Weights of a small class-conditioned image flow-matching model.
Model: norm rmsnorm, width 192.
Training: 19000 steps, batches of 128.
Data: trained on crops of objects in photos (Visual Genome), 39.4 epochs.
Rows from block 8 of a small class-conditioned image flow-matching model, named by matrix and row number. Rows with one number within an expert belong to one neuron, the router's apart. Each number is 500 + 25 x the weight over its row's rms, rounded and kept within 0 to 999. All counts start at 0. Numbers have three digits each.
Before each expert's rows are labels from the 100 images, of 14976 (inputs lightly noised), where the router gives the expert most weight on average: "colour at peak" is the nearest of a few named colours to the mean colour under the peak. Only what is clearly more common there than usual is listed. The data: crops of objects in photos (Visual Genome).
# router: router (model.blocks.8.mlp.router.weight, 16x192, trained with AdamW), inputs 0-95
# up: expert up (model.blocks.8.mlp.up, 16x48x192), inputs 0-95
# down: expert down (model.blocks.8.mlp.down, 16x192x48, transposed), outputs 0-95

# expert 4
colour at peak: black
router.4:509504535516495538537513497533464522500452497495524513502476521499489493488518499533526487476502445535518553500501523495550522523486516521503510490497482495475446515510485464491480494486450529506487479508520488462499514504502459479538494510500475487491530544477488507473502498504520488471
up.0:553482532537483497541546568498501558522514512505469500532470487519503491485557502497488502472530496508489459491482473479458501517480519499451509499486541482512551538495489506522523483476513485492446522537509504511530516486476523519498505501485504466507494494462549472500521449530500478463
down.0:501548477495491512487484469491485491504437474499507498470485490509496490526495531508498509479501515514486472493502512467463504490521499466491505477523509495476477518538477538504540493490501477481490483485521510523504482502518514505493505503484505492484512532486493508473486485517480478495
up.1:500537467533467510507505512514516466500483499503534460490510522526505507490510506509494470511499536498489491497482575506480526442477508484503543473462515503550490463486529504522472510533504454484500481470492514490488535490503533476498510484515498447516553503478556487511521484540493525510
down.1:509507468486543539502505502479479550489517523540543527492490541502473506458508527508488460493517492514520504507499537543546524454477468494528549466470486499491521461522536513482474496467514456484546488561482523467499507505530437493486506500531471476462459517491475537521484507488476547518
up.2:493465472505492475490497461501514497469395472514449493510502509476537497483508513539523490519506566490532517511528528505507510445509514499480463524518525520533485477522529486529511477485502521505503483461504453526562512484461479498559522520509500547514498512506522484465508512496522512501
down.2:497456492520522503536511533500521487495594504492458492432508464494475482491496532517493487492505491494477516509496531503538505464480545512469516478438484435481482471453494480474472519524446508531497496504500458512529477483498477511504485487471499490505498486489516562516477537480524500481
up.3:511565499488518507513512460543523470512548507539525498474509463506508457527498516497518496483505524488507479499501545508484476505478474452504503542490491501508461527490506489468523511514500550500463535557525514496496478491494511515495478480491510501508486480518494532487476511508511499471
down.3:490512544533487502482508543560496543498551508493479488500527428504484482502508501471483512535500511519527513469471507494488507468512502526512499533469494475492518513470540495473508513497409521535520492484475473488524471496553475523489525488527507552527509496504540560527511485510525510479
up.4:503514523495508549487518524514513539503547538503494542528503531458464492501529496469458473463527515490519501492550465494459515520482496466494506514493498476528498493535493499464498495519541481497523491505484481481464545518560540462487515517465512536506520490524494517495478523565512509482
down.4:513501461504489467531495483475496511493473503495464522470457507480500522490472478527495492467513544499495481536470528497575531457473531485477483485520458490501506517496452479493446486479477484500542471463494468569504501502515483521533503500492543496492504493490535520499473526510489509506
up.5:496494455472491483471505531532514516541481496521443509488473484470518497536526499498511526523509481487491503495478487420532516478501521496465497528484520510480430548471462484515475521482522499499494485535506526519511522525478486502486513514489464523518510522470517499538489522525520482448
down.5:519537499495456511464485515499502483526484528566488490507513487520534507562524502480521538482495506504493428449532493481501456490520526508494489526525531542495540506505547504513508543526505480453472487481521475529510553503481501504493485518522534523497530524482503438489514485485486519543

# expert 9
colour at peak: pink
router.9:490499521498497518530525493514462499491479483472481563466491516483533500459583508534529513486514523508493491502518489511533498523488493523513516561491529509485477505520490506492509494464538417506500480496503492569495511488483478469544485507515496486514505501497502477467525493514493494494
up.0:524501512511501451510488515529526458497472483527499435493495493527518474538504520496494470476497519524497464468511514433484471500521527487551502483484529503490486555532473500496497498476458478499517539530508518522485495490468483529430498466488500516476468475499506477530448489467500497503
down.0:482470532521501478554535512481502451499484516501556509462498489480502486491500497453489520516514437454510524502520497575521517482529484503509495476521481453526499467485490485519503501496546544477500502477480499449473502480500483483506515457506528484502461462500542558475498498485490501463
up.1:466487512513505525516525542502523532493503516481486512494502540522536515535507525508521515508516479524475439512510530454509499510470502500459545468445508466506491503548434485502463531512536477485533510477506562471500485519494510556474492479526483480499513476484510527526491481549492508515
down.1:519477599500506513494467456503492515507501533496514497494501510486535444483439516542484536549501501510511501511475530518510511532492495481478507471524510478491510493483524502519495502508507541510463519460519483476462518494497532508510525513487496502499477507488492538468477520541521526494
up.2:519453529516461545508505484480499491478536510550487508523516484507459480484480482493514503470518459502520549500469497492472503529528528482479518482564512474452470535480492490492525476495494528514507535504520529512506486510477466521491501526478534507494509444473532549511526481508485492531
down.2:481458598482479493510488536512479521494484477456510496490501471529480513524500478509531470487513461508483515494482481477490500454504478519512501474457482476511494498482510511466536493490485547516536482470502479515524469507528516496499494486494507532518498508520515531508464475491485508483
up.3:511490534528460512523482504538526496513451508490534482517529503541494499540489482478498469523526442522495505484487529485491516468514522475506521518479520501474494515476481502513514521486482520497509475488491480461496503527479513530501491525520465529522507475483519505497491509525479489501
down.3:472473446482489526469531505541487510507481501535476486514514456511467483497447489519490493502483541504490500505488504485517510498472493507497528508503489515504518516493477520465492532492470482509515517471482514556484531503495503516533465477510519549476492547502503452484506514498474517542
up.4:483479482513469483509500524499514496472499493537506471492508463533536505507510525527503459512477464482506485484493546524490504477508497514470496458524542528488557493485512458509508496485525547516489516498492480487535534505499492518467534499469500508491526533516475554482502494528503561482
down.4:499552507500499514502514511515522508525477462459511509484510505492485521500424469525469499504502547520474533495505481502453513501499493500500504407527486459497460499499450536491516516497534490494525482478500499477519484496498496496505497517512527493497516506520489478474527515478499513497
up.5:501471506515480498510499529465526473503495511534491517503484495554552517525494473496521464495487500474469484496524499462505498489502504519509515544514501476490494531506449494484446473509553532530509459513489504479531489518491509528480543509490511474522516494461549531479529488515481466508
down.5:505456467499527516484498471485525526503485499516495569502492512519532563492482483482512462516507493558532495527511481511540479469468474515498498453459514488498488504495458503491435459530528437513482453506518474476474510522547497513511519487510510485472488492472485482527451495520476514537

# expert 7
colour at peak: black
router.7:510462540515508523532528512541489555490473483491501483532499504511505487503592495513511514483501460523489496481475488506493495495486502524513513557494488502476489492483501491482489499460529534507482481493500489527503518491489466493555485514516493505488525526477485530497515507499500497490
up.0:514457551468470488491452497542476526484469545489522470479509487521516524479510501512493464550529466542508481502538485496531477477508489530498518504485533495498511472495517505496500508517482516563518491492516459527511519521499472525501502490474492491492528538515499483514517560500478502485
down.0:509426534538534489533529523497482507484511545531552476513521498506525519464480479496480477533506442499500486533509470505541490507490475490511521532501512509526477439488526481521508493470529509512487480438484482463499486488552503518506510490494501474507458500488490489468476561465505500482
up.1:531548566492497493506495524481506447515515488514526488526467498486503537520494536535514502497503501521512511537557547501517519510493536498456516542490500512552461544499512503486507492520445448528522529535519525468509528529479465514475495487505505501528506516479512453487506502516481477496
down.1:497544488469512504506488483444504576475480449467517475461484472509485521484465517510490509448481546518481533484495545505522491512491554530479521512512446484498508497479471518468491523473460478561494520501502473488535498484455523514492463509519485522472490513494492475495469494488490495538
up.2:475481532476517506533526540507429478541516489464483525507489537521536502546523500488546480477533497508511453499525522452470514505495495510498527531472517499524503518528520469499473513466550478498544538517495547497541507485481483495470493526473506494498534515496508491488506479544513508490
down.2:486518450493499506485496518518491539485475490476489509534485522501494506517489521520510465483479513493523467506517511449551495452507497511484543483505484532516451515519501511480454501533504489526463501501491516547468522509483487515510485524492502490499488500535514458514498467518507493483
up.3:500515522532480447500489483501523506498521452538542465479480476501488508521530522521499482523474560501491501512507523441453508428476534520462506468484496496479490486531472515536561538511484526512493510475477505523508521510500512495494501474507479493521451488501481550521499513456517465487
down.3:479485500482513548477496495516493476506481543554502537499495492479518505482501515489504488458477523515479494494501460484450472486469482540503475457492569522464502540523531512482467493470529477504472490531482491502551491494516498470512492468502491523498470498467464511515511473535471529522
up.4:513505516515541482518497509502510499473509521511522495508508444521509495509514538475533496559479433498488507441495519461499491542488506518464500513529546525474450501497547544499470497489478507470508491520499490512483478501517532491481510485483472498523444451515555518480513514484478499488
down.4:497475495487502501503503488543511514497547486519488528495488512486540505501470516488527497528510518515515506516507501491447470530502492495493516521472572492483496525499499550512485496526513493496469507522507492504484522504509500471514475525505513529498536513484503466527499476497491497558
up.5:493496559439443514514486502503537521510400493492498517501499494517487484518551510467456502518475511502490464459517486558534472441500500513520502522499491537505574511456505463483543505449514472542515530493486494527461508500508510515513507492500494494497483532495475422505478523503484505509
down.5:530474561472546494463478521476501447495541513510469523499518492524488496458550507520532447517510499529528511515488474472557527478475487478478490446488476488495510517496525470500544482516486515505513480475497506583498451526522497497465509471497531484502486509516502596506458515527501483492

# expert 2
colour at peak: white
router.2:501458480524499511498519480483506476526497513499538534488490536498538476501476538548527492468478476511496538494489529469515484529506482514523543448463541520506482538540485517499520526505493529494548495532508491496493509523447460468487497466550481485485538489523543490501513503512495470523
up.0:480495527501496510487475513520492474518469464555512490491486486501514522473468506472535510545529482540502504477461523569524512491484508509489485554467471529501523500494499492483458481475518573512502506514502464495491525497509478484474459520500528528468510521466506507507518499488470483464
down.0:514476467514468481506472507490514482500500508548465528519508533509509482506541506501460505522509500524537488500533498448503474497496500534530507503493556492491439488502502508519487512509520452523500483467525512549457505508456500533520526540486510456491510489549494460520523487525509509508
up.1:513528453506462503521485509538491482480484466508459477501512486530465515499589475530508478477504502505466478495518503473513514512503509496457497505513490473477497469507512499494511481522457507536467531485507474442518515491550489502515500520452517500508468526476458486459525494500507511483
down.1:492469541497494525475513492461506505480493481475473517489511502469489534503450485500501466481535510543512491529503528489468498514490489489505516492463489541529501478502503487520516506521559451466510516505506509503530516486523482512501486478549571464497476534462501490487510482493524514525
up.2:481517517488475463519507518475529490445440463556511485506512519534518504455463475501517486531483448462485545497510532478561489499493470485493519444469470495454516510479513490499556508470472453520473511498482474462499505491501494516513496489489496481483478535492511509480517521495492490533
down.2:518567557523462466487517499532507484466461450466511475491490475504522512487486471461522493539487491505497502511508478520498506528517532513505480499506473504528485505473510498493554481489507561523532494471512451526470509508543507511525503497490491537502535489505522460516477503491495504488
up.3:497482534479537506478529490517511498508463460538520501510540499526512481479477485556478506534464499498485498556521479491493526503479536450491493534537488535559528485522504506520516489536533507489550470495511480517468492517477505497448480508528520512531546456545505533508460512512531501475
down.3:507514451487536516496531500491493500501496543539488500523480484479517508535469515426519509479466485488484500443478517503505478538480476446489495473512527521577505518481514498468477509534494526506558529506507515514479490504515514494547529513482530493523551465460487517503453500486473513513
up.4:480485454514511537561518523468512550465498513492483479504552462515566523494478504485514503497477518457493491505519543514493498499499492547489523481515510487530498511521516533511477486544514522509505472497496480493520516454494502481470536473501524495532509467426576507492531476542511483520
down.4:495494514513506461588516523525493535526495484499476517487464524481425474504528484508488493491472505463509516491484484468487495481494497541512469534499493499543506489463492492489536514537481478499509545477516498509511516470516490507529471464505522501546518465561576491515516519450496530480
up.5:489514505512524502530450531530502531464459471530460492521491459466481512515521505509500456520531511519497534519493527504489553459523521546512489521472483462480504517478477507517478519515504521473502531493531471483490487512520556510480448526509500523492511494466474525504478459469518466521
down.5:513516469516531496508444530467498525511497540509523475519512519559530493503469496476491544469511504511489449474521474493496449486520495539479493510482492459470486485517530490481504478508475547560512476498536482489502483521471560490527549528472477488485520487525457469508464540536489540474

# expert 5
colour at peak: grey
router.5:535488475513528501500515505529521498499496462447450550516461493443518524471546506501499484473527540497485511499493466464489483511520499530504488458504533506480530541542506490516486505529497482496526494506502481542490540469486501500464514488495534526494497522498496558522521496486495489486
up.0:503478470504509500514499475492509529497483498457518480526526513465496488494507489546490495500523525507496446472518476515482489494494490510521511542481502503516524487505481509507471490445572457484480466465474441549477469473475492516503469471519469512511488500520490543495489524505526483530
down.0:476499496515494511483520525533473521486491528472525481543543483548493473530461504489513519528526434482504510500500503473505485488514486533490515443495499482498499509445493509472526519501434555532502519518477518423474537478510504473514514489484507499510516509513498539516507522517519525505
up.1:487480467478474498508524530480471480484525490582482529502490482477495506487529516515527504489505491492472485542485491521513487513490528464506440504544468538506482497462497436490498484500516507544468550524485533507506509488499489493476531517500554490497516517511504509507509504525516483471
down.1:532509523452481517507522508522519477505534493563518460480488520503475491523515510502485495498498493488481510462526514491490511524494491477510547497522537528496495497536506557512514533525493512463479471469500452484533508509492477514524456524528568509499522509494518485510536506468487500536
up.2:458445484533495538498460434479477550513522480508508481462538494496442475529511482494490489465457496568544508525527493507473509485506523482527532507502479499485523462507455500472527524537531512498450472471542496479481480522456559507505519533515477506516494510493492486506530502499464478521
down.2:534551508521501468489464431530514535480537512509500487477479507514569505489500516513512495531477494554550479477482502469492466491507487493465470493497550503489527530497548499518456466540462499504456511525543492534496500517545549508500495547491470515501509526525471450518532510494529520490
up.3:510516513514473544456497482514601502542493478495498509530471513464511478505517475521465480496508448500498494461468502495505486466493460506484542497540511506498494507527492454515497509498478483494464490518490525508542505469498476563470454517534504546523494515511512548552501521494470495531
down.3:492494473512477450438500468500403501457487524497498506532522491533483526500491533485540516509486544501505505535536500491497505463485539522509457504547486519507495498469494537500494493500524520512459513481486482502540514472517476432535534498455512452522498511493513522556506483514537497468
up.4:490478482481516495529481500483470538500507528525489531550488502483504508485512497546516467475505521507491507497496495512497535482509520556556499525483463474488505510518478509522492492508518500463546508500528520495497484542512518450461520522490463464469480490456483458503479447459506429471
down.4:503495503489504509512496505509519526485509471534518452543518497518524490514493511464504517523517468506490490489504507474483455471497487549456519478484546465483505511486522504473485510517477498527518492501531479525500507531480521536521483532501459543467500520539468461526475560523484545534
up.5:490502421502498474491515492481526566506492497496471507508498491502501486502507502467504491474474491480481494496533508521530492479479496542487504504517518528477517491473525496519515511500545523499520534481485486495520517513497501507480467554492480489519532513476493584524527489517515483496
down.5:506492510479503505515497512468512524535493519504531470506460529464471521502525476512474497470506509491457517503487482484492521511474526503507489485533487543498535505526496486497468499495456456483489477513512513483564480509504509516490484557537514500530505495516507517490521499471503470503

# expert 12
colour at peak: brown
router.12:529526532522496521499523512482473462487502488484513540525466509465511489495485496498497515464497488502507555516506548508494521487466530498469504541500518506502473522499499509498508495508442411512499503482520484444468498501496482464525475513508472505526500517505504519481504490508505499503
up.0:488479490481532482507509466513537520515441477478466486501479484543489498537517518452461517499467502486530476515513535478481494466494519509501495499471463513514617539491521506470470527465549451534498486481496462526473493518528522526501504503504498508507503536511519537501467461494509523519
down.0:505508512508510521446492489496531523490468497508476511494530496476488475471550495502473497490517540569495543496476531438454500482476509493502496502482519547500581493477507485480528485473450570540502504505498519521519492500533504499482505470492473521490516549467476497489493505534516480521
up.1:528531491481443501522518522515510478494484528516507500475502490527523484483474489501513473497473487520499505487483492480502487481494524491464471472490482534520492549519506440495459473518392487539487480505522485500506529493498492537518519488481484518479475503498496516528523527488508519447
down.1:467503499466445485520499484466474503484480444504483474431492453485497512494519524522501545476462500492520498476551506473531510474502523505537503503500495516487523496478460538502543516521472547493499530504537481492506522494488500465491473478533505496471513506520504504515536487504516485535
up.2:515540478523512486498507484494524461513568492518509483489477513478444490491449507475474510457474515487515513523519532495505530500482496479508494489493518477499431493501496521494489510531405486479486527479522516444505477496490502475519493497510486486514480499511483508493469473496520486501
down.2:499522562472511507512457471484506455489536497525466481490497523521506485514562512469499488488507555494490516484547537484429502551503507504481510522510472469479457509511515514488494508550548476534499500516476502611522503496458487469498475520489535488495479498527476497529541465524525507508
up.3:529535562483502521517515521515553461523463481522474508526539469496512545516479479496493507518527516489493478462514473465539504509523487473458509560477467501509490497475489486500463501458460494536517469508482488514480544486499505546496516486529443520521480489509522559504494536496494495502
down.3:532510425455516506516480490507514482495574509510492497476490525456510526482508499513515517470481506481481527507504524480456477515460506498493505440454490493509505507527492494519486482532509496482500474505474523561534523500450480457505498513536541481505505490496467478490511503471512496546
up.4:505463528520474472527511529495549506526506500513478507501517505487522534513492484471491490491526477488487486497492438465485494502504498478530477513467489501490508515476491471538493510486524505529504506500496474470512536524516453490482507545478477500497477486452534527523497450528484480493
down.4:506457494528526501479499467531542481501433507499472492455523475502502514516509486435501499519511459529518505491503493461500492458499501479539486514531500516500519516480493492526478478507488526528484506490492493448496462482537515532480521496493519511500521513477490473497503484507456491500
up.5:546526509483568465501499487481505520526542529490463516479518478507471489537506510494501515500545515501450519482503465465471510518489477484453462480492508455520451520515526517530506507541494489459480480548526506506490504515492489469468505543461489477479471496488504543507505492479525482497
down.5:442518496514562562538468490525478513525448491501526497476482521445554508429513485510507531477535502486459492568489510508478517530489519536529537558514540505493525485500481512472488481516482530537489517467513498500485500521533508527517478539512470508508476513497513522484499507538481504475

# expert 10
colour at peak: black
router.10:526472521521512507517464476490510487508521493487542527525497485473512500518479498517485508476490469517484545483507477545494532476491503486520532538510492492501459464487524493486459492521481530466470461471531494463498504503518509504495480529525468513511517503510492532502496501496490501510
up.0:481487499499472525525510500534483537501449505506541475508549490528531473535476494542501499549510452519480504493508524494474489504483513478506534485473512503537477492497464542478504493466443479516491472478517500507529468498488492530540497466514492512528484473509533513488489503517494503536
down.0:498502475497463462525506489462514545501502483481479523499440486480480532477517508465505491437512522525468501506501464476531510507456494486471476454475485480523459517495529448531497503483534508478490544528513500505523466526506506490473506472477489487526482464507533489487496489482489490472
up.1:517544475477481515476467485519487480517510553498484491459489534460454484493446499505489485497488518514503491472524522504559483464481461509451522504472514492450523461531520502510500500499427537512497502465516504460506503511520510467521488494503444469459514498507460531520485514491527513482
down.1:477494467488479497475472479481518483476494440484484492455511459524521526519489490500524508481486533529504494523492486474464502428483553524532475467499467510456533549480477501489490501488522512494492509542527490530492503513488508536484521507491455517482533504506466489525491492514474494509
up.2:511528520472499498514465515503547522450523510488435556487536463513485530532514471470449498498541532493496486493542521494485473488491518522481456521527538492484505510499498513512491503516497445482481462547485492512481497487476527483492533486470486469513493508478508512510466547484501538518
down.2:491489530464516488521457512469450486551491476512518480483472539464528486454556525548560512493535493498504505533477487483513542525515470535506532509527492488480496496502503489503550511532483568515494541450480476512498495516504530494517464490541518514526497509522525532506456450500495459504
up.3:544488511505491494520500530461474474483488506512510486510514490489519511527482513458507512454532459493527511489531486434480476456523513488475489546506484480470506513479488490507489512504502497483494469505509479451494509506468476524498538537495507507498524513509486552538523496485471492512
down.3:498479538498488510488519499508502477498502504474528505520504494466503489512514488490484482480498512473538528469500470499466529513500494497529491500494504548494499480525525484497475490484513541450497477479488509567537496493535491524473493502502505508500500529517516509473534469477467491494
up.4:540495574511509493506509505486532449506441498503474477519480525537508517497484506519501472477506540493521488484499482504525490542500489477502518496483449483501587480523498497496492478467536538542498496458516483538516511486482500520506505486496504492494518508492486520535523488482500528519
down.4:491500473520471513515520501475520544517551491477501516525498495506514490525452481463461530474503486511480490506508482495528497542506492509508518588511498508491463487507508488502494497512538500505495495480487487549516510492492504498496482509504506498488494519502494458473504496477473491506
up.5:547507518499540484517470465455526492517541498509503524521542450514526522541513534481466504499548511502452515466488504439480513480471489467508448547524525495439473464498521506531480537538522525459512469524500503508484494474460495530515500479460522462494501505475504552524491504529526510516
down.5:462502489513522505535458467512493484458457497499483481516472540474506473472519471524542498493559477521444484558501513534503479512494521455475538512519505487449498534494465497478509473528467486559515523500495479479494507491536489478483524489551515526487511509509476539547482502457474472466

# expert 1
colour at peak: pink; white
router.1:513492487530528530539493501562488471505460477516527542477468486498508511499475502472504516487492492489474495468489495502536506528509486482531545490514492516508528504501518501497477499478564490480495483522500493510509526479494506500479511513530494488485527541515519490508526498500461501495
up.0:505504522471548503481478481522505502522536519451482533492475482455483470482454498502494503519504548515506514508468507459467501531507488480502480419485498510468485497504491470516499500499465513481489513501505534549462475509539486473500499498522477527452471482577493503511479533484498491455
down.0:504510472447538493481472468496484504483498499460490490484508521528475525498495506511502492456505526534512491488522519520538497497512480458479515466496518522475484481521520532498474499484524494487502466468505455466465478518488480519511498503471521484454490487425511479535476467528511517550
up.1:512484572519479484504524478481527481478485504502515524481516493514514476526466538503507493470476495486536484481532500428531461490483505509474507447496525527505526535488502486489523481481443488516492494531514456483484479478504507481469502482500489492521462483519523440498504499506511480499
down.1:498508504492518487480508491511479474512556502468545466475493504508483511518439495525506475497513499484485517508498510576506527509495496491490484450472455512526529476501502464512511479518546611486503507527496536515486487492519514499511499500523532485503475476511516517501512494514523513491
up.2:487513509529528533499463489472519458499511491501473510456486519464532506510467502441459503481473505522487505475514480452511514479490521478501539512477507492539523485514533498463415493505477514473495458478489489511496478523485512510433493524520481504472491501504513531547492505445464508527
down.2:516496471535523469503468487514482468499519508499512475456513478522464497491524515580540497507479495513492501516500523524485483471498478471481473475489503492527533513480463515541589509496506483536495536534502506464500474520508519488552503533481478501471506504489511516544492499558542493482
up.3:508517498508510473499490489530490439519491484516530509519524459511506496500486491460516527542508484475519502514501515489497543501474512483496526498505552501525495481469522515496471526516510562484511528509527509475506505526462533488532462527521523467491495482489501498527524510509500520521
down.3:482422518487503520475485502467526452473474505499500473516501519506542511513489505530515471483523470508540490503502490508474462529449484477523483501469442492521480521519480488511508467521522479506495484476536502515489518532524539519474548509497497523492472492512496474509495493510491468490
up.4:518518465479505483488549519474506518493505515506488475495503501535528504464509499499480509507487539510528457510486491502480484527466532488507469510482483530518498489508519489505483444514458481540502462513499489529491507493489474501498529477461553505488503521512535536489536521532486511462
down.4:489460527481483521490554507514500500477479471500471517475494473466487511519548489498535485478488480507533534503499507455501499506458470501508531504483506517520466525489481525501487545494490484479507519498485485493490513510513474503494480477537538517511504510506530479495526484445495477547
up.5:491491552529540538523549544500491540530481486506507457528458509513535508488485514504477505519502481497484487508534487491467466510532501479499518440516511514533537501499490500508515462483516474535540494492476492506510523495496489523488504497536501498480494530482521496482540497525468484509
down.5:495480515505509513497531501524509526510471528533472524540509475521514517506525491426518519505529476520500491485476521494544498559478501526533517577508509492489487518493522487501470533524516506479528486531494519474488514491480466466510521483489517506517482488480470517502483508462489492520

# expert 14
colour at peak: brown
router.14:498483482472536531502514490531491519497520472488482537499543475499536475511474517505490514539489522510456491502488459497480476540465498516497514518505521538513525507469514530456484512520465489505523501493511497561524492508517494501470507513509525528530477462515524523523522519501488539467
up.0:464459438490489477486487483461475480490496528579513467504499500504463477499487518512486534446479447538497530515520510488504522487468495492519517528469463495494549476471484513505484522510473481528466512489505507520489486536493487507481512516475472479472527517515512568517495487485464494480
down.0:494551517483472501470515494474523471502474468527477493495487492525511516493557515462502472523516549510470492481526479482483539504500506477487485476513509474483548510500497498485490508475525541462486523560506522435510475535511488498486498485485497485490520499499487577545514494521514484480
up.1:470516507513464494499485548518478487498519520531470533467519498549470467507470496517470457529492536499501514506498485475535513517496492529465521489475517500504482489477505508493501549542522526514473491536519482496536501484553532498459502541487459495522486483497517426487486513514490532478
down.1:556494474513495502501479519480519492502525494530488499473467496409528533480464493483518527461476517520498476494495504508488471518468495525514478504450490522513469512528492468531500457559523486493477506486510518563541478516469517514512507542510492495522479493504508435465495500495527476532
up.2:512492548501488519493501466505486500519490488537491507513495503474505497534505543529494457497456505512483489503458585511491488525462535519496548511516494469482526513523527503516469518497504501506519483518474484486550505509459525501484497489460498466480497445486514485539522452500499518525
down.2:486518499521494465523485481505515506488479515496495509512499500512482508446485436455494550494446493511488533485546441484508493503490470525495443499530505463484517509481478490489550481514506497523524531482474522521554461497500544495509503495526504537499491448506507491519512529483505495460
up.3:511530552475477508488474528506526460481502455504476502489446520481471480522505495547477476441472496520499488486551423483501512500500547539496518518498521500536541478490497508450490511521482520499498510487562520505501498538524515504470489498471489500527480428508493481524512508469470535472
down.3:460473468459483494511492532482479463515474550483526497482580499556528501519478493459519488526483509523490537502478545495495487475506450489500504492516489504529520517508535504543520525461500472478516492511539491519461494539453509502500500469505516506482510463489482513506506487517505496519
up.4:518471508546492489481530483479507494476495488458504458530485532531486501494485486509506471510513492484510496434430505506501422507520500503520469537476520515483534476465527483476496498451507488517504495493511522493483483494518535551550458510474525492468496517516501517475521555523499510476
down.4:486509439510499500474527477516503476502493514480474514503494460475510498495527500477507510489502529505503521539531494448470526497505520498493512461526486518478511552539458508521459520430471492505502494518492478496481483476483522468460539514498501521492511497496472483489519465470505461515
up.5:480475504526489468499532517493578511540506498495487517531520469544483476511494519505521522492493519484497476478481454515529520487474448546547512509516464511460495491479492474548475521475493509516511509516523479486496476510525510479560461535487505517508487485501510508541524524493470466458
down.5:526516472524485530508519505504437510463506520511479481511471512455523520489517481488483488481495509496494523519521542461470465490458554544475476480518519523460479534530500510465497480473491498503504486491526507531506471516479517533444554544506504493526499474504491478536522480508520515541

# expert 13
colour at peak: pink
router.13:505540436506536504517532505510453501447547485469489530460479506475501496509529542545515559472516534503481446513492494519542500530456477500481535474486502471521516490517520501505477509502485535494522515529484484490533481475520485511494535463511529461484500545548477521465496537520556499480
up.0:490508478481511492509492472459541498467489498443513524485528531487514441495493499510472525524466481505469458491525475472548509495499452493554500473478525423536552463482495475548526522521520495497508482501531465472512485483505563532522517471492474428494479513511452521504486513528530526521
down.0:506474499484515509515500472539473498537499500458478481482479451503485547495509493484530469476475516502474557516493528520456482495495546496455492529473474416530548534522500517454472479502478491507510511491530529519524478476489564458480483456513472574498478514478455513494478483457461473495
up.1:527545470487475506502458493509509471532481517499529453477497519502434465475473491517500484538449475523501500485498483518542474504487469498498500499493525474476471460508479490498524500488416490492482478464487542481485514496549526508507464509498467469497476480507479491517478539501505550505
down.1:498456560513515492507494490524493471449542474496463531501514483501533500512535495488518500522473510518500519506495532465453497544498491498512529528473492464523440500493502520494513522508548506535468514473482447514487519487506494490506501469484477537505480484479491486489483499473507492519
up.2:507518479497483498531518525485521496439538492520461532477514466483471541518521509505529529498486522436494513514465499466530505498513473490517515485521485437481508476474441461521492498487477498517494468512500514476525467469547500535533526533490535472499480483481495507497515502531494475551
down.2:507492467498495513530516518505486504570514512513521460467482559506497460471488483490456463480494516437493493481538516512467489486509526497482479515529510470479535523544548531478498499468482516481488531481501505498526463453451499461471476519510523522503486503513499476494515497467493520459
up.3:519532479504517491519518518515520511454494439575462527462522462513464513486513522504512513480513529498466479541534522479501557508496497510508517500548456471479490514497481505507528488521514497497495523479495477467493508489505505526450496533509501505508487507472449530479479481512480512535
down.3:472462481517518516521520519474487493544494569558524462463487551493523485506503476487488480505515498496463518463474493507484443510482501512492466504562528482481486488501512488495447515498473480511497471516494529536500504478499507470527507529489488496508493511527441497486482514489510489465
up.4:492492487540534459519480501497499522498512518517513430459458475508477511557517529489494464466472504514554514508537530485482492482493512495456551497508508519441467506513519504479469531523485511507524535509482558525504457483471462511529472466519496510496500476509501502480489513433491492503
down.4:501498487538534544517476511497516508508495476529489564437532525482523486446487460510513531513484503512565479480479470492506501467486481486545448497516493526446473485494477497526535468506510519485520474483487441475504464483537459489474533459477489484502505485495499504476478492562502504494
up.5:505572486506525501454538536497513504493485517467510491497460509499525498547513551516497545509514540495498487518527498491500507496462497506440529477460515491486543501544503534496417526504459477476524497524489511527495462496494469491487503440534496474499492516526530488490453502469546485474
down.5:504416507512527501474536529502507510510521483484478515480523495497481504456493447470503449494509446492499529484481504487497479476446505502551475522467482488503534503462491486504563477506519473523526502466478483482509475487502476498513488436471513529500496511480531486483449495509438514532